{"dataset": "microscope photos of single blood and bone marrow cells", "image_size": 32, "rotation_deg": 10, "norm": "batchnorm", "depths": [2, 2, 5, 2], "lr": 0.0035, "eps": 1e-08, "max_precond_dim": 1024, "one_sided": false, "batch_size": 384, "lr_schedule": "linear", "warmup_steps": 3780, "weight_decay": 0.1}
Rows from block 4 of a small image classifier, named by matrix and row number. Each number is 500 + 25 x the weight over its row's rms, rounded and kept within 0 to 999. All counts start at 0. Numbers have three digits each.
After each channel's rows are labels from the 100 images, of 14848, where the channel reaches its highest value: "top examples" is what is common among them. Only what is clearly more common there than usual is listed. The data: microscope photos of single blood and bone marrow cells.
# conv: 3x3 conv, stride 2 (model.blocks.4.conv.weight, 288x160x3x3, each kernel summed), inputs 0-53

conv.177:474497473471467485451498477546488468478498469498535483495490526501446510489496524441490492487526476491491515476509482509474472500536499472514492478513488480524512
top examples: cell type: segmented neutrophil

conv.95:390525510505510515494478502480498509531469491491522518483503474462585500456462501513487517520528487501509466494519595519483487533500521504523515524501496510512442
top examples: cell type: erythroblast

conv.176:514503541459481483484520532517495466494562516481477523507499471489466508492491467586445503504513492486476497532517497480508495498497477460512500482535536493461490
top examples: cell type: erythroblast

conv.90:483475493480508515511496525518473508498506494483501505494523509488558483474523510481499493490485498485552496443483480491505532521485496483520505525498515467415521
top examples: cell type: promyelocyte

conv.164:475513537490489489501486507499513515504479502440522513479647485491468472498494513486512499549475476478512501508535520486510481473491487500519521452520507501513464
top examples: cell type: band neutrophil

conv.0:480514459553531520512492492496516519533481506487498536492510509470495512515514496503490525524515547539511490500515456484514496477501470483558519499490486523497474
top examples: cell type: lymphocyte

conv.53:477556466464501490578514527478493505520492487508483493517513488453490549500448509517469478498463454499512457536511489497498513530512528477495526508511498501493517
top examples: cell type: band neutrophil

conv.104:489489447499475550437490494497470478524527529511512515514511504527494510525502480513420510461490499497512517532482545473466510494496505502499493501490481491485500
top examples: cell type: promyelocyte

conv.77:473506506497488531491528448468500499525510491477488493495530503453469521469520493487534475457514499553512523515486513533518493533483480511506493472525474495524513
top examples: cell type: promyelocyte

conv.57:502531537485505503487514454526509467501520489492514476499502518469565492527510496473471501529492505539494493525454520475537534515462506457496518484441514480455486
top examples: cell type: artefact

conv.270:453494505472457505481524494509501471519502472466497499472531466537503482520479472491513490518498490472501537496525562487498488561522483473465484486556506470526478
top examples: cell type: lymphocyte

conv.110:481479468452534539511459514549535478512478501511576510483494528506479513505503554507487509476478494546464460485508470524528496510499490477486500478478499530492516
top examples: cell type: erythroblast

conv.252:503530461496506496512519487510466494492485468551486482556471517512463574509517460475495529508498487494535547490535548493522466498533492504455443511499545532513481
top examples: cell type: erythroblast

conv.79:510512566487473459475512523470518553487488467540479459536499478510493518461522471495489505475488508490518525474467450492511483482494512498487502506493484494573477
top examples: cell type: artefact

conv.215:515472483508487522513585533508525494492483488506511542488495532506570493505514486486490522518477490497520482487522523512491497506478515487564471466451509484476488
top examples: cell type: eosinophil

conv.213:488471538508501548490520519483488523538497533492471501478623498475514547497498472500492519571501510475467456518497506515527479467470477485511507479477502511478487
top examples: cell type: plasma cell

conv.141:478545484467512517454526475517507524503529492473496482515483479498493471461497545510492479490500496494500502499507489494518483576441475535546474486501491511493498
top examples: cell type: eosinophil

conv.191:479530488521480489481478508489543532494482490498477512491498522512468493496455445492546529511488505524536470474569508504515508513516492520495467497501489481529483
top examples: cell type: plasma cell

conv.120:511496548502510490503494468487494535501485502500500480507485526494520481501488511493515481488517508517498492486495590512487486497512532464506509487481484479532494
top examples: cell type: erythroblast

conv.272:476497513520503504544490449456501487505539495498481470477503500506527476498478501500495525501486501497451477556516507473509503488482483504552492494480488518500461
top examples: cell type: artefact

conv.122:519507484495451520497487471496449487460485506475533537469506534509485506523505515484470564492495514499524492459459530503495489506495517439495526481500512455463504
top examples: cell type: lymphocyte

conv.40:498471527508494530472504487498505495497458522487492517500513544512486532483532451474506534511513507526603519476468485489481484489508567514545518506482476477485482
top examples: cell type: promyelocyte

conv.235:497553513470524516545506486472496474504505482502514514503499473448474462485493493477492513498507505495484454507480509499484485503495474537508534496525505474504482
top examples: cell type: segmented neutrophil

conv.56:511528477483501522532512565498543510507494490528548529480516499498491493493523466467505476477513530499493485488474494450467481496518477501478516509517528514539491
top examples: cell type: eosinophil

conv.61:523491445518501552489494537498500492516467500495528503515538485515515504463463440467484493469554502460528484486475483496541483502500502471494494490493557540491481
top examples: cell type: promyelocyte

conv.78:495499485466508497479548530513559484515488477502505558499487474510498514560528502518478498499469531506489488543499523484498514469474513487499525502547516446536517
top examples: cell type: eosinophil

conv.69:525462519476453482498482514505530493462500507484490498530461503477500470479467473526494515492487605525503533498507559447514496485520509506509514468462489494496531
top examples: cell type: segmented neutrophil

conv.112:471544478493544499535514477520486504501520506518496486545467488477553484531565468480509484489489515504469490495513513529458448464535521543438492513484480505504497
top examples: cell type: lymphocyte

conv.21:534492501477494499484469498531475528477513486505493459474494492518501516432510503521431519498479509466513485514515535505531484511501518479512540487531498491476511
top examples: cell type: segmented neutrophil

conv.182:424472492496530449510495502517506514517462486519511468553517517509540554507543502485505478538555514527489503525458473501505498490497495479537536485498516455521547
top examples: cell type: proerythroblast

conv.29:524516466500495494472526505506477472559502502508463517484506497498485488497525553473494493462534514571503483462474512484494479546485569458497498492472475556566529
top examples: cell type: artefact

conv.68:532519505493498506518511474513507526499502475472508499515467491500444456522554518508478505469479468508512509465520476502475450539503529512509557494482482459484488
top examples: cell type: artefact

conv.229:485537521573481491494511523493478510503497511502469477468509482513501515578499560481463525471480504486465495503499483450492505569505498503490498526541456487483499
top examples: cell type: proerythroblast

conv.151:464544481513471511478498466514501506531475504570502495524492503520487497561496479509539500499473521550462481511466509461512477507483494514495507530495514558504481
top examples: smear: peripheral blood; cell type: lymphocyte

conv.199:514470424483510510520463470500492487535489510502494495472513487516548485540465509502496487483491494478529529486487476604507496486487549504523515514489510520497479
top examples: cell type: promyelocyte

conv.269:484508514470503485519516476497484543472482519446476464486479494509494506594533530482507499532520463490497474498459497510526510474505519523502509507448489507493489
top examples: cell type: plasma cell

conv.55:439476445523487520502521464491515545481515498480496486472516528491573474497515502531492503473479504503485521533496517475485471500509468524447530485518516480514477
top examples: cell type: promyelocyte

conv.18:523510480477516502488477497664488481486510495500464468464481495511490506527530511480468499509479465523515511486484508515483469466520537502509515497471485528511515
top examples: cell type: band neutrophil

conv.12:488553492453480493473518476467550458473501525479497499498501482495468474541509465474478510513487500520520481480487492491494478479470459504472584498477497485518493
top examples: smear: peripheral blood

conv.131:499468491492498476479505469476537495504477501489529516498493504504511494490535496545494488497524512507515521507459482521499479482529501477522481513510454504516491
top examples: cell type: band neutrophil

conv.44:559512452508509518504475509509485483527478491519500533487570516503480503516517502480500519557479469485502491474490531478487501476469527459504538487482507484509498
top examples: cell type: promyelocyte

conv.62:499476488514488502521503477497532507511494482454509455520515513548492540476522510531492505494503438499501494492499494509517465518490501472517549504512489446497518
top examples: cell type: segmented neutrophil

conv.171:511500493469497485515520513494513511611486511476583508529501521468490484486477491525467553546465501504489497471465491500469510489505501539506463452475542520494473
top examples: cell type: plasma cell; cell type: erythroblast

conv.102:478512509515526513492471502523508514504475468495502540503498523505503514490583518542493526472490472483490516453461525497494511515439483466523481495521494488541526
top examples: cell type: blast

conv.108:539499514489478493497482520480546490477416545481465479499501512481498445502527510466513530510493500477532538513472496456519516490508450527508503513483461514515491
top examples: cell type: erythroblast

conv.97:458481501460482537492494498515491530502510511491503490527557525471474503434532497507508521504522493473538453495489491492503501498515485514458485496507533495475481
top examples: cell type: promyelocyte

conv.260:614540527502486494539525469449531490488496517512501508496503470521462490505527505494465530536492500468508465537515545540483484566505515517501488505532525495462485
top examples: cell type: plasma cell

conv.259:517528512457484460468491462513498537502493484495472495482513494520489508517508490518532477517497523507516480479496492505506491533485615494516504497489543525524483
top examples: cell type: artefact

conv.136:456503487518510534465491481490507478504541494454453446430540484505446475458471498489485521446549530510492475491492516474480487511510525467497529507524529517496494
top examples: cell type: promyelocyte

conv.27:567499459482481473470536477532476493435483486479492491505486517479474486534517499461548491524489513482502489487497524476515485529503453586558501495474496488504460
top examples: cell type: artefact

conv.207:516536494487496503479484513483522458509480495491480505505482525485451489484510466476530474514412516506543466514480459501525521518526502496510480487543459501484483
top examples: cell type: plasma cell

conv.287:483504522524491490513494533485451471483538480511460496513470522496485505500505518533541527502503482455493548484493542517514543503456505493493478542477516501486523
top examples: cell type: promyelocyte

conv.14:520511501483502498462614492496484482491479503516465540495487494508471529504502504487509487490491492572520458519467494470501472497471566470537499437477522481484536
top examples: cell type: eosinophil

conv.221:487517467514469505482518522532483507448479491484469506472496530490484547491492460468468426485458452481465546491442492526516515487534505464482479488494548519497505
top examples: cell type: erythroblast

conv.183:510483501481490517505469475491499484481539483480522488501502492473508500559478484500505526481513492500531507483505505486530461492485456470496465510483602457504508
top examples: cell type: erythroblast

conv.277:524524506500500538466497531493486455497447502492503523525533477560505487498530466477455494511524510497484496515467531471543485497501538471517486485517495486528509
top examples: cell type: erythroblast

conv.117:494479518495506507500549536493461476458515520494560504547490489514489492465484498491451526457548485474528494507522488527450487500519526485480503505510533506491493
top examples: cell type: promyelocyte

conv.212:499467503504504485477536449483526466498512496474480478520460516517533503567534476504484521551487503534505500478469518459521509482488504505489512526507493507511483
top examples: cell type: erythroblast

conv.149:563511487489468512533519489492506492468489487458448493470492428484474530457477570486535511519502480503499519499465481485493456482524501481472561496491484473556577
top examples: cell type: artefact

conv.170:516525512445518475497496478513536422525533517526480515561497479556494519517484477544514519499536486510491479487510499455507532491490495468509464526534535489480503
top examples: cell type: segmented neutrophil

conv.157:515507484481499505498472480619503495475489464457567491482487525500512503491530492478501500502541487501446517500492484524518500510477490522526466489487481493497571
top examples: cell type: segmented neutrophil

conv.118:550529498518509504457494530514481494486539496511495500518525488478510517516499463505502527499510472452487521478462526493492465497485463500510517477490520507495498
top examples: smear: peripheral blood

conv.146:470486491521490505447476491493498517480525497507511511511483489505500574471461490474442510463541512464498522520484478532520458483506465452487502491541507512503500
top examples: cell type: erythroblast

conv.46:508489507518460478490476487483526541493482512480490517514525517512505496502516532498491563500513500481477512489474527467518499489538496504508544530497483514445492
top examples: cell type: band neutrophil

conv.268:509477510485507477477516499501529494510504501486509538498512493466468489495511504522483561513533509532536508501497489453457501471482475496503499520476491479481541
top examples: cell type: eosinophil

conv.67:475490509481497474472526512498531452466503478510467509518490500515496486467508489440515521496540507514470473496473517510551484507424550514502480509497475503544519
top examples: cell type: eosinophil

conv.278:462491490488474498474502467525525483505516457491519507514533517490522477483542460533495528507475566497530522468490485538482462516481488520512521481537485489524544
top examples: cell type: eosinophil; cell type: promyelocyte

conv.196:469517495478514516540610520506496513559539467511492479495518493498459507471500516514481497473514498447532491539495497489528505500456480499473507491488518486478520
top examples: cell type: eosinophil

conv.248:477480461492466482520482482488489491482495548511477497509553538536533511520455492526483489510541479520481511502491472427463523477509476486501513512502562505479460
top examples: cell type: erythroblast

conv.83:464482484462501470484503549599528507492498516533516535497548492451483464479502489471489540494491484522485527490466511498470518480503533472513541508505476527502504
top examples: cell type: band neutrophil

conv.275:575523490524464485566529463487489510507462533466505490469493480511477488478469508479490550498504484509455527550488491508508482519454491473484476507509471487505493
top examples: cell type: plasma cell

conv.243:546539531473486481535514492510464501495499534504492500507537503467506498533498485516504508563498473462498502497454505577520495506482472537505478532479497511473478
top examples: cell type: plasma cell

conv.147:538520484495528525493533529495491472475497499524492515509503442490487505467522520535482468486528509480512521524489484512533514506549498534469500478472507494457471
top examples: smear: peripheral blood; cell type: lymphocyte; cell type: erythroblast

conv.51:534470522516488534488484510468531501531486488470458510517491526526473504480500487458492503543564504498508497508461499491516492497496504514484539498513494579464486
top examples: cell type: promyelocyte

conv.114:505470497484530487500479533469510492480503537524499484480499503477465506527480523508487572482509483486485509482515482482498525523487455483503520487473541516505492
top examples: cell type: plasma cell

conv.200:495500495494519509499529467502490467479474497475504507482478516479495514483505523448515490463500505470500472493490497505508499524500483479567505602485513512512452
top examples: cell type: artefact

conv.41:508535491464503472510525529493515474486496483500533500464485481497466520489523501465533482483540546593468474472478485497487476525469476495529506522508510507514492
top examples: cell type: eosinophil

conv.52:507496486464504486438518535488502532591508544478530503507519485486493524511476483517493554502470522490522487506492510498514476478492497492500491450500521527515461
top examples: cell type: band neutrophil

conv.7:485482470501474519547446540518510511503504514474518478520542485468533506487480490509467504502504488488495485484470521512481475486526488511536540487500500504476472
top examples: cell type: artefact

conv.96:479474492487521473501468475500483497523513490491531525491469516483544533564497467504509531580526507508523489500485472541490474525467494524453480507529514471473487
top examples: cell type: plasma cell

conv.59:488529502444485505485517461483482479496470504542503525505508477468487513506506548452512481507477544499469517500510513482522471494484497464532526499487495461592511
top examples: cell type: proerythroblast

conv.159:477488549488527517487513505505527504508504508480544549531492516503497493521484500533517520463525482495508481484503499494480484491496512481507536499467508466543494
top examples: cell type: artefact

conv.48:451507473509536465498485515524488497508465490516535520503454535496497520503487508485473627503549524460480462482503519556519510506472518454502485500497481469535500
top examples: cell type: promyelocyte

conv.237:544477527521485478531463479513517530488513515471461527475547507532528492472502516471474470552483509538489477490492555484490500511489467493588479478493491527492506
top examples: cell type: artefact

conv.88:504496511461480449492505482509498503466479522458560495526489514463501571498518468570500552520533490546447500478502480495524469515495487549489484499467487513486501
top examples: cell type: erythroblast

conv.100:506501502505472510569517505538515470528504498515508516492546538500545497496482462526480515499473495483535516497524548501508485487489484500487500439477503523502533
top examples: cell type: segmented neutrophil

conv.246:498486464491514480547545483492511491491535475475494514510508544469481491484512518495483483481503518516524483483484490502488522500509499480491495470500539513472500
top examples: cell type: eosinophil

conv.236:481505494499476483505505488507463496517512506516515484483502518505520490483498466459499489493501493502494511505499455509503481480538506478479541516521449492539504
top examples: cell type: segmented neutrophil

conv.107:456489503496491498492536503486464486482533538476470518478471495491488494512476493508527504485494484509533468496518516489474468470483491439510486500521508519488453
top examples: cell type: promyelocyte