python train.py --model="image classifier" --dataset="microscope photos of single blood and bone marrow cells" --num_classes=[17, 2] --hidden_act="relu" --depths=[2, 2, 5, 2] --stem="deep" --shampoo_beta=0.95 --eps=1e-08 --precondition_frequency=10 --one_sided=false --batch_size=384
Rows from block 5 of a small image classifier, named by matrix and row number. Each number is 500 + 25 x the weight over its row's rms, rounded and kept within 0 to 999. All counts start at 0. Numbers have three digits each.
After each channel's rows are labels from the 100 images, of 14848, where the channel reaches its highest value: "top examples" is what is common among them. Only what is clearly more common there than usual is listed. The data: microscope photos of single blood and bone marrow cells.
# conv: 3x3 conv (model.blocks.5.conv.weight, 288x288x3x3, each kernel summed), inputs 216-287

conv.103:531484480467510504487515485510470474500510546517507495531456477510485497504500474483456498513532510496503473468489471527491450473520517481513517519536489479536523456474475538492497483461458480510488492501516518499475
top examples: cell type: band neutrophil

conv.111:496495488516464538525539488481495474480511513518519540518466483544508500482500464538516480524503498515496459482500485528495517442504537522518480520556511517491462523477474501483457535502474524498475478507553491520504
top examples: cell type: blast

conv.212:508496500483532453497521480557529492486493491518525519531496510487507480474519490454485535481522524509496482504477486496510505485509478516484509521476458521493524529456575517527497527503510479496486518483510539517472
top examples: cell type: artefact

conv.110:487438470474527481417519559486505489502468484472452509481489478520527492522502436509504485484511518528512536553517525493523503524512545534483495549523521491500466497503535470551520496533488492519472487450514517486489
top examples: cell type: plasma cell

conv.106:484503505543488465528462549495484540527536491478502527481481480499525488505492483524484527488445537519491495519519503473527491495493509505512518498527498559512536533491483496500486507476477519459578496503490526455481
top examples: cell type: plasma cell

conv.0:508500520478484461499501520491463505488515521498478491493464532534511474472526483467507533486482520517462496486462515501516537481455475491512495470545500498507495486493466515521467514507497469495508503479507490447542
top examples: cell type: lymphocyte

conv.44:478466499512504471513466523482515484493502516446509526508462520530462552509511474490527477483516505532498487499516512487486477484462495447518571501483480452505532497495464508519489484480560532501484482567525524529465
top examples: cell type: promyelocyte; cell type: myelocyte

conv.139:457524510473475474517521492515469512497495465491488496515507504499506487495502471499513481465516534496533501511539477511528497528517542521485498501470501499480532524488446497483473517528479477513471476466487499505495
top examples: cell type: artefact

conv.131:476461522489515500496482507496483469505509458517517476517532501459509522491522514538503483467491456551506459488515510468458461500477459483504506520530499576507496511465507493444513488516526487538459508506505501523491
top examples: cell type: plasma cell

conv.252:520499456515497478499461525458522522512480533523461476501504516535513476477480510525514483467524487492483498525499499525499484514496557515563503512473486456527506533500495468487494480525474546521497486446516475514518
top examples: cell type: plasma cell; cell type: erythroblast

conv.268:484497474516478487457479520519505521478486531522473490485533456489486490500497534525503508484491560522513526477556484482518511484490511497475466474463494472518545443447480504514557487503502516531542488489487537473475
top examples: cell type: plasma cell

conv.78:544496497491532541472502487476470496537555480524524507460466505527547502474489531460533483471504471490493480482496480496518479563491474541474502462495490490480512459449514519475533496491503486473501539484538531486511
top examples: cell type: artefact

conv.22:522522489518491509464492488529483513492495482514482534491508485492515508512511524489468526526452471503491499483487511473476529506478497528453495498513493458516455518502509493511495476560511480499514446467515519509464
top examples: cell type: lymphocyte

conv.58:500511545497467480527516506523510497503567449509507475472503474464485512499513499474482472498490492516511490537521501496515485479484513481506500529485471516464554487495489474536473490500533499539519526487484486550479
top examples: cell type: plasma cell

conv.239:523501483522506497483524557557527498519517532527470507530523511485498476481496491467507491544455529483497480535477495507504495492515471523515480512484471488534435488516537466486519494542500486497499509522490527527519
top examples: cell type: proerythroblast

conv.267:516505496500474506474510516480507501435509542498484472493505541494504483421474493527495490489525484492506509474520461517501446513482552516473509481493523492486520500497501506509463516533524498471482486504495530506521
top examples: smear: peripheral blood; cell type: myeloblast; cell type: blast

conv.41:512504564525472487497525507476528459480508516469492485539507482532537520452471515504494478525519449487490486534482524513523491509509493533474460514464528501466503513438446480529512512522517518441475505463497493509494
top examples: cell type: artefact

conv.83:463491495488479477511531510518506511527509499484518555498492492485467483505512502518503479522477497548499491491515484503515438510459510518500513493493488500511498532513551499494505508491487520472473501496471542493540
top examples: cell type: plasma cell

conv.95:511491467503466506448444500473499493475505482505524458495466474527495477482470468492479482489515461481523541506528473509506517498493499493516465484476480516477485478503482524490524509472507485490545541448528496525513
top examples: cell type: segmented neutrophil

conv.201:533492500470541512504475479525501497442513518445522477491513478468514571457504475472500486531491473544479510488494473502472469470505507550503519499487501449532548481521478472492494502470488529481434497538512459482519
top examples: cell type: lymphocyte

conv.122:502504507533498489487465533518467533524559509540495558471514513485502490460482567524483493557494521478489491514514463514494492515520524550512498500509520465547449474504532456519534495481530528520503465465492487489552
top examples: cell type: eosinophil

conv.39:473496509508520509495507483478497490463569491468478509488501508469432516514457486463491507469491487501480480494450509471508489462499481462450569473541499462541497517499484517509540510496487522471495463482527486513518
top examples: smear: peripheral blood; cell type: eosinophil; cell type: promyelocyte

conv.29:503512461500477489486471535501487487506497466479495464492501496548480439518509572495481502513507487485471483479517510457478523496493542490452476480493494500498507512507488517460493513485515500480521503495516490481471
top examples: cell type: artefact

conv.157:494527513492523503502500520491536486521507540474515533509491467469498511483520540469491509499481507540483476472506523487470473517497494500479458467549465534511464527446493547516492503469478489514492531547510501508479
top examples: cell type: promyelocyte

conv.233:501470504512496482488510454513499477492472501486527546514485503540496501517480489482511521512482487517504499521507490500493508467468471502503509539520496475571467476538488494500454533493478496510464481536498512475469
top examples: cell type: eosinophil

conv.37:535551511473554530475521531459521506475498492488490497492502469512512499540492466485503531513442501504490513492524483547470519505496516532492505501494494494527496475497458512491486537530578498479468509530463509540499
top examples: cell type: promyelocyte

conv.125:439529540505464482464487485509499491513506512542536508488509490554506525463521501494504478515505490515542535494508507513523498505476473544493497563499470481497502459491474467497482522481454494490556536462454481497481
top examples: cell type: band neutrophil

conv.197:491525463498487494547497491521491444473457483470484475491516475512483467476470517517498480523471449514483496472479449539493511496493468549480555445522490488480499508519481500492479529497490499533491497488512492516461
top examples: cell type: proerythroblast

conv.287:532452475524504478473502503456493483500459521527521502469535531458485516501488479515481502524498489506532537531518548479435549499482505509519517491466499534509465498505496491463524465502498492529474499521483523509495
top examples: cell type: proerythroblast

conv.70:505457485459510489501483474499456511496501507471489531489499491558484480527470509468499484487526501484501482486569504484523505519525502532480480467495483542503495485497459510495555488523487492483489477514515491533470
top examples: cell type: artefact

conv.222:522512476511517479514526454508482490536469459487491533511481524548509493502524503506490453529522460500506536458533491459544474509522470469455445510536498512522502485501521505501491473512492535489461470495491505508503
top examples: cell type: plasma cell

conv.273:515450499478477488523464497497518465545464475478468512483535481518462502478498524498538504508485490480530524548509475498484481491483532514474480455498525473559488493498506461463514514495476505548487488501473504487498
top examples: cell type: plasma cell; cell type: promyelocyte

conv.17:517499550510463486461477483482542480571519536520506475487463482528473469469504498512467480478545477523457492501510513469506506475510498497550506521447478510481526501480521502482479547511468487503461481512519487473499
top examples: cell type: band neutrophil

conv.187:510461537510466459486515496527457476431439525498520476505492505500493508448472504494535511497473493526470505496504467469497498509472471533489496531511496497471489472490483477482484510483510432478475518527517477507527
top examples: cell type: plasma cell

conv.76:507530508468485491536485508557500525493506519480512489501498520437498504508499487478529484493518483477528506473446515545483495498452535515490475540485518479454483555460471489510437434501519476504458486515510477452498
top examples: cell type: lymphocyte; cell type: blast

conv.85:493476547503504502467446485521488497489465463511541510520536472482497465506479521484530482485485488534433511484504478467487474520536441487526487531485497519506499512477478452498486508551497505478503474472479517485534
top examples: cell type: erythroblast

conv.191:542525501500506490534532441491518519521520495489541498439516497504511489482506495478472528491447468545481484457518527465529503523555448513456517493493478481516488491434513470494521529510511500510498525495534493498459
top examples: cell type: artefact

conv.55:464468519531539480527473511483492475458506494515495526486508480481480503519469428518490492506499490525479520488485479536489458503464534506504552500526504508490461473529563501511498515524492515496477432507524503488467
top examples: cell type: plasma cell; cell type: erythroblast

conv.138:539500505460487479497512549452540457527503516479523485484461508494473434518499502484478518458530557516528569518485500474533448456484491519501538470445450519501502497488456483501475490484513468501515494549530519545486
top examples: cell type: myeloblast

conv.63:507445494496463459522479499532512467461491531488509519461524516505498491482501490509507464506482537493525462449515481516533462499505450498519532499506476507497518456487477512510476480487508528515509481508457568487500
top examples: cell type: erythroblast; cell type: plasma cell

conv.136:552530479474498510527486464498534468508533449469473497499544527500461508485501518501532474480514535516488520502491495497459489452553512474505500478533473483548534502494519463537462478509490570454477510520444478542495
top examples: cell type: plasma cell

conv.3:497526443501524475450485488539488509520553469503516475474536516476549451484531506494467534527515531480470500478486484494481523503520489511470512504508509540536485507513528490496501500512493495492500486469503538477461
top examples: smear: peripheral blood; cell type: myeloblast

conv.173:530497515522474516518450530485490494480514487493466513539501494513480504521512514484533504464505499557490493533455479481520538540498548444467502516505514499462516545447499485527496494484543489491529510543478548462480
top examples: cell type: artefact

conv.104:499473531498498515481522500499505481482487481487463496487484534496508454492534458507483482474477519466469460469524496476532469487567486514504509473480488538495490490482471474514515489515499512539551495506481490476462
top examples: cell type: band neutrophil

conv.278:500488500482457472500506494497495508486482526463479506478483495522465465515495479469522494478468469537491475502493515516527523498482502485499560492462587497486472498499467496509517458503527498468479529507504506481514
top examples: cell type: segmented neutrophil

conv.155:477519522520523547538492451459497481496471501487524480520496504454498435431483492512481473491539506538440455498525482468478487475473509488487450480508501525507491498505456475499511470504478490502496528507492489501471
top examples: cell type: plasma cell

conv.45:490455457463436495534532510479491490534521502492499452486504490482533468500525478480509517566466550532522520490535502502487516480538505473513491494455463465548517500514506492512422439509497487502459507501503487458463
top examples: cell type: eosinophil

conv.232:491513488463524523498478484495476523514483517496494523528530489489449480501511482497500475495493479478497481509520438518464484505517497514519496522469502529479478511555491484503509489495483553508531487451497485496504
top examples: cell type: promyelocyte

conv.21:529494482507565508560462486494512484499485476490502486500534460523450494525455493493501516481517502479518517508555511533464495504483511486504511497487507503511474513499499454519503496490479513481501502502485470509478
top examples: cell type: band neutrophil

conv.134:539462509548532511456489509547493541487491511510535508497536495498549466445498489522500525552501516531464499478469488513493485456495533502477503488497506477597446464473528494480494489536521476508523492506529486504520
top examples: cell type: eosinophil

conv.64:482466500491491504504496456560473546528499538504491459495484538476498504525526537491505505548490546468487467496511475523475482481500501454519490437487517514502459513542481556512539487503506498494534482510512551465505
top examples: cell type: erythroblast

conv.11:497500504498549508539470472471463478513469521484559513464532530440493521450479521511470456503487466581472478496531515498502504520483475531484499536491488556491496533485495521468525461505500525514502499473503513522454
top examples: cell type: blast

conv.81:489524494532498500504498484520511516495489490464498488495494483534507475491465460519488479524512547485480493519474492501483484515516484498469523487500476458488500524502516496503508495499495518490519469509472534530510
top examples: cell type: blast

conv.86:522481493595506487485510481498491482475451499515457551529502463487522508490479486514493519481496495520488554524547511500518493486513530456491491525467501513513483510522521505471513458475490539476462479468496516499579
top examples: cell type: lymphocyte

conv.277:507522489486521487516533494510451526478489495493479586524483509525523524509503504493508485532495476550475499512506532504466496475497502494474520476540502470486492454471516475512503497486487502523506448505527510490521
top examples: cell type: proerythroblast

conv.30:486480509518478477523484506517499520469485454529496509502460503500490456497483456501481520469500500490498518502495498478479532452507499484547517517526483453488444503483496469507505503492448488511527480475506471492498
top examples: cell type: band neutrophil

conv.276:498526485548537532480467513541552485488504492484484472517482483517487501493493502469481488501500456503515521455505501514500521499471450446500504516482476525469490498502496465469529514541503511490488494480533482482519
top examples: cell type: segmented neutrophil

conv.67:451479498466466521460508494507517491486434509478510497529499515515468495482426484451538479549512472515453475514502523504460458495475502520511517505489496515539485464519486476494585471478470495526507497497485516521499
top examples: cell type: plasma cell

conv.210:515493488501482500526517539493506490496498444495530516524528525532495470512426501448453510444460499488453495476485512511503493486484501514480516496471486498511448497493494514492485527489512473454489479496476510499468
top examples: cell type: segmented neutrophil

conv.160:492482503506490474464510489531468505458482531470496503492516530483529467499518480524520540566479465525530498494489519453494503517523480499454489496520498457532518466521484507453502503515502511528499458454542506513451
top examples: cell type: eosinophil

conv.113:536478512510453469523501514491509503479531514491482523481486527475455508478605512549519469514508507483486515462490483549489499490488515487506505488498481477508502486467513494501518496498499535504511505525492513480517
top examples: cell type: lymphocyte

conv.216:541478507519461529479487494501486476496476493538560536455510506486489445472508493474484462515556503521495492509519467508522505550500556488489501500478513472549508559458508492544490514492469459505525487500471511527477
top examples: cell type: plasma cell

conv.194:488469480494466492491481538524511542552512523528526487504458522458512516501512475496495479535542502483496518510485521495484469443520491516512498550493526463491529506514500496449495480459543495548526564497502481535522
top examples: smear: peripheral blood; cell type: segmented neutrophil; cell type: eosinophil

conv.23:516486488515507492473472548469469425502519485533560530490477499544451532485500505496484494474514524528433471477512518520530541502480459462468526511542473524484480514467547503504495514496473506512498536479510485474494
top examples: cell type: blast

conv.90:519500495520505512539504495451513488470458474462499474516506550470453516498491497469455503520481453472482503473546513497481515519449530519521485488513490516489500506492512496470467552491494469484488529495497519490526
top examples: cell type: lymphocyte

conv.192:514487485541485488465486448503497508513502502496530527467494506514547471488572518486507490537505475516499476502474528488476476537527452491485534510477469474475456500493461470564473465472461478507596495506510513494449
top examples: cell type: segmented neutrophil

conv.237:483489514501482515474488524483522515508479463527512553519499469518491472502501475530487503487524457528522496505509519513482483506502468482436539492494470482494518469523494519501495523475571480463484491458489504503511
top examples: cell type: plasma cell

conv.158:517481485501489445477495515523489516508521450480540493482521483484485479504488480450501536483511515518526479511496491522510536473510518486481496529471461479529504487478511503472506493513464547509556497482486441460501
top examples: cell type: lymphocyte

conv.183:518505524500494488507476523505514554559537533499516543463465517471483588527494534494520493498552485487510452543492515513502494515505494469456530489551506471481491525499491454518485450486522497554510532498482462499516
top examples: cell type: segmented neutrophil

conv.205:502519497454504514504595507505508485520486536519507528468489504473499490483512486510476485487515484472517463504522515503569480470514479538496464551522501436525536512492481510510487530487490479510520488490516513526489
top examples: cell type: lymphocyte

conv.123:474498469496465513530459484503485493525493508497532488460486516521516491538537474521492478513474499490453499465457487512487525450498488529530534493525502504436507492501509503487501510469526476496498519493510552544479
top examples: cell type: segmented neutrophil; smear: peripheral blood

conv.211:452489532547493506481535487493506498477461511506492518485500517482484476494531490516467465510534494469541524439494511533518486496513538467542518499461516529494505490451500538501473507478508492493543525495496511489535
top examples: cell type: promyelocyte

conv.40:465466536466513492494507492467514498516535483455504473478473502527490489512482480477469494530496532506485446488499494509519497496478502541514455495534525484518494527490477520519548511499456532495483470467518515461480
top examples: cell type: artefact

conv.224:552523536443485460544512522501524459486505469529502521462495510519463460476491493476510484508482511522504516470491492487513496477481535503469501475547477506511501524532505497483513498490482488559497474507449509484508
top examples: cell type: promyelocyte

conv.52:548450479459491524466507566482467482524516510523485504499489507513457491524489474511487476509529465537479486509520519485514484474496517506501457503501498526491501528514503534475499502516518506486488498453457510500495
top examples: cell type: lymphocyte

conv.38:467464527520463437514494533467547510510551557514570489473477509454471496444543501548494542499482460507469494569522520527493508510476534518498517514488511492482473478509450494473468485497533523521501512504506498507483
top examples: cell type: proerythroblast

conv.174:490478512509560548525487500510538523464478502471551532467502463502513497489470523471464448476463512513510509484497480463491515478500500503525454516467526466503520514533471491476533516491501488551505484484507515492490
top examples: cell type: plasma cell

conv.101:529446496486489438475496518494480532532493511501474499462513461490498488503527540473493483486452495474500498482517489510529507516449496469476480502489460517520426494514494514479507514470507511514526513504512515506468
top examples: cell type: promyelocyte

conv.240:530469484525493509489460559496499522475491460470525530496511509498521476482496497470475500512453501566493485521535554517533504458469484494498500530507527482494543559456510520496529521532482503501471497486525452481514
top examples: cell type: band neutrophil

conv.152:535520489480470489505476487492493487491511540517534488539507502488453491456479518550491512498502521506470440541482518507503544533507515519477528554494528450515452497504466470549510510524508497517513505531496532525472
top examples: smear: peripheral blood; cell type: segmented neutrophil

conv.73:482492480471469540490533495512464525499490508519504464501478497540483468499464527499498511531500501470533518511507499527483513515534475531500513538475486498490482457460467506522518554500510466510515501470480507497502
top examples: cell type: artefact

conv.91:475499530456526506471502459454470480491490493470478477525489496501517503497487477454462507545560482473511483489477507479507482519505520501509503510479552479455479505487495518509492553486515458508503470442504519505519
top examples: cell type: artefact

conv.96:500477456499511523450459477511539470541549439473511483502487554487521502519471516455482498486508507503519499483524494544464535487480544490482480538486610526522508523519461513509485549521523492477531531482500494570549
top examples: cell type: promyelocyte

conv.119:493510541537496529536522491475492487532482456493514471515471508487517482529527495519446471529507498515476517469523497472459545537532494484439483501480510500500468475481509509450539524528514504520489485468483504464470
top examples: cell type: blast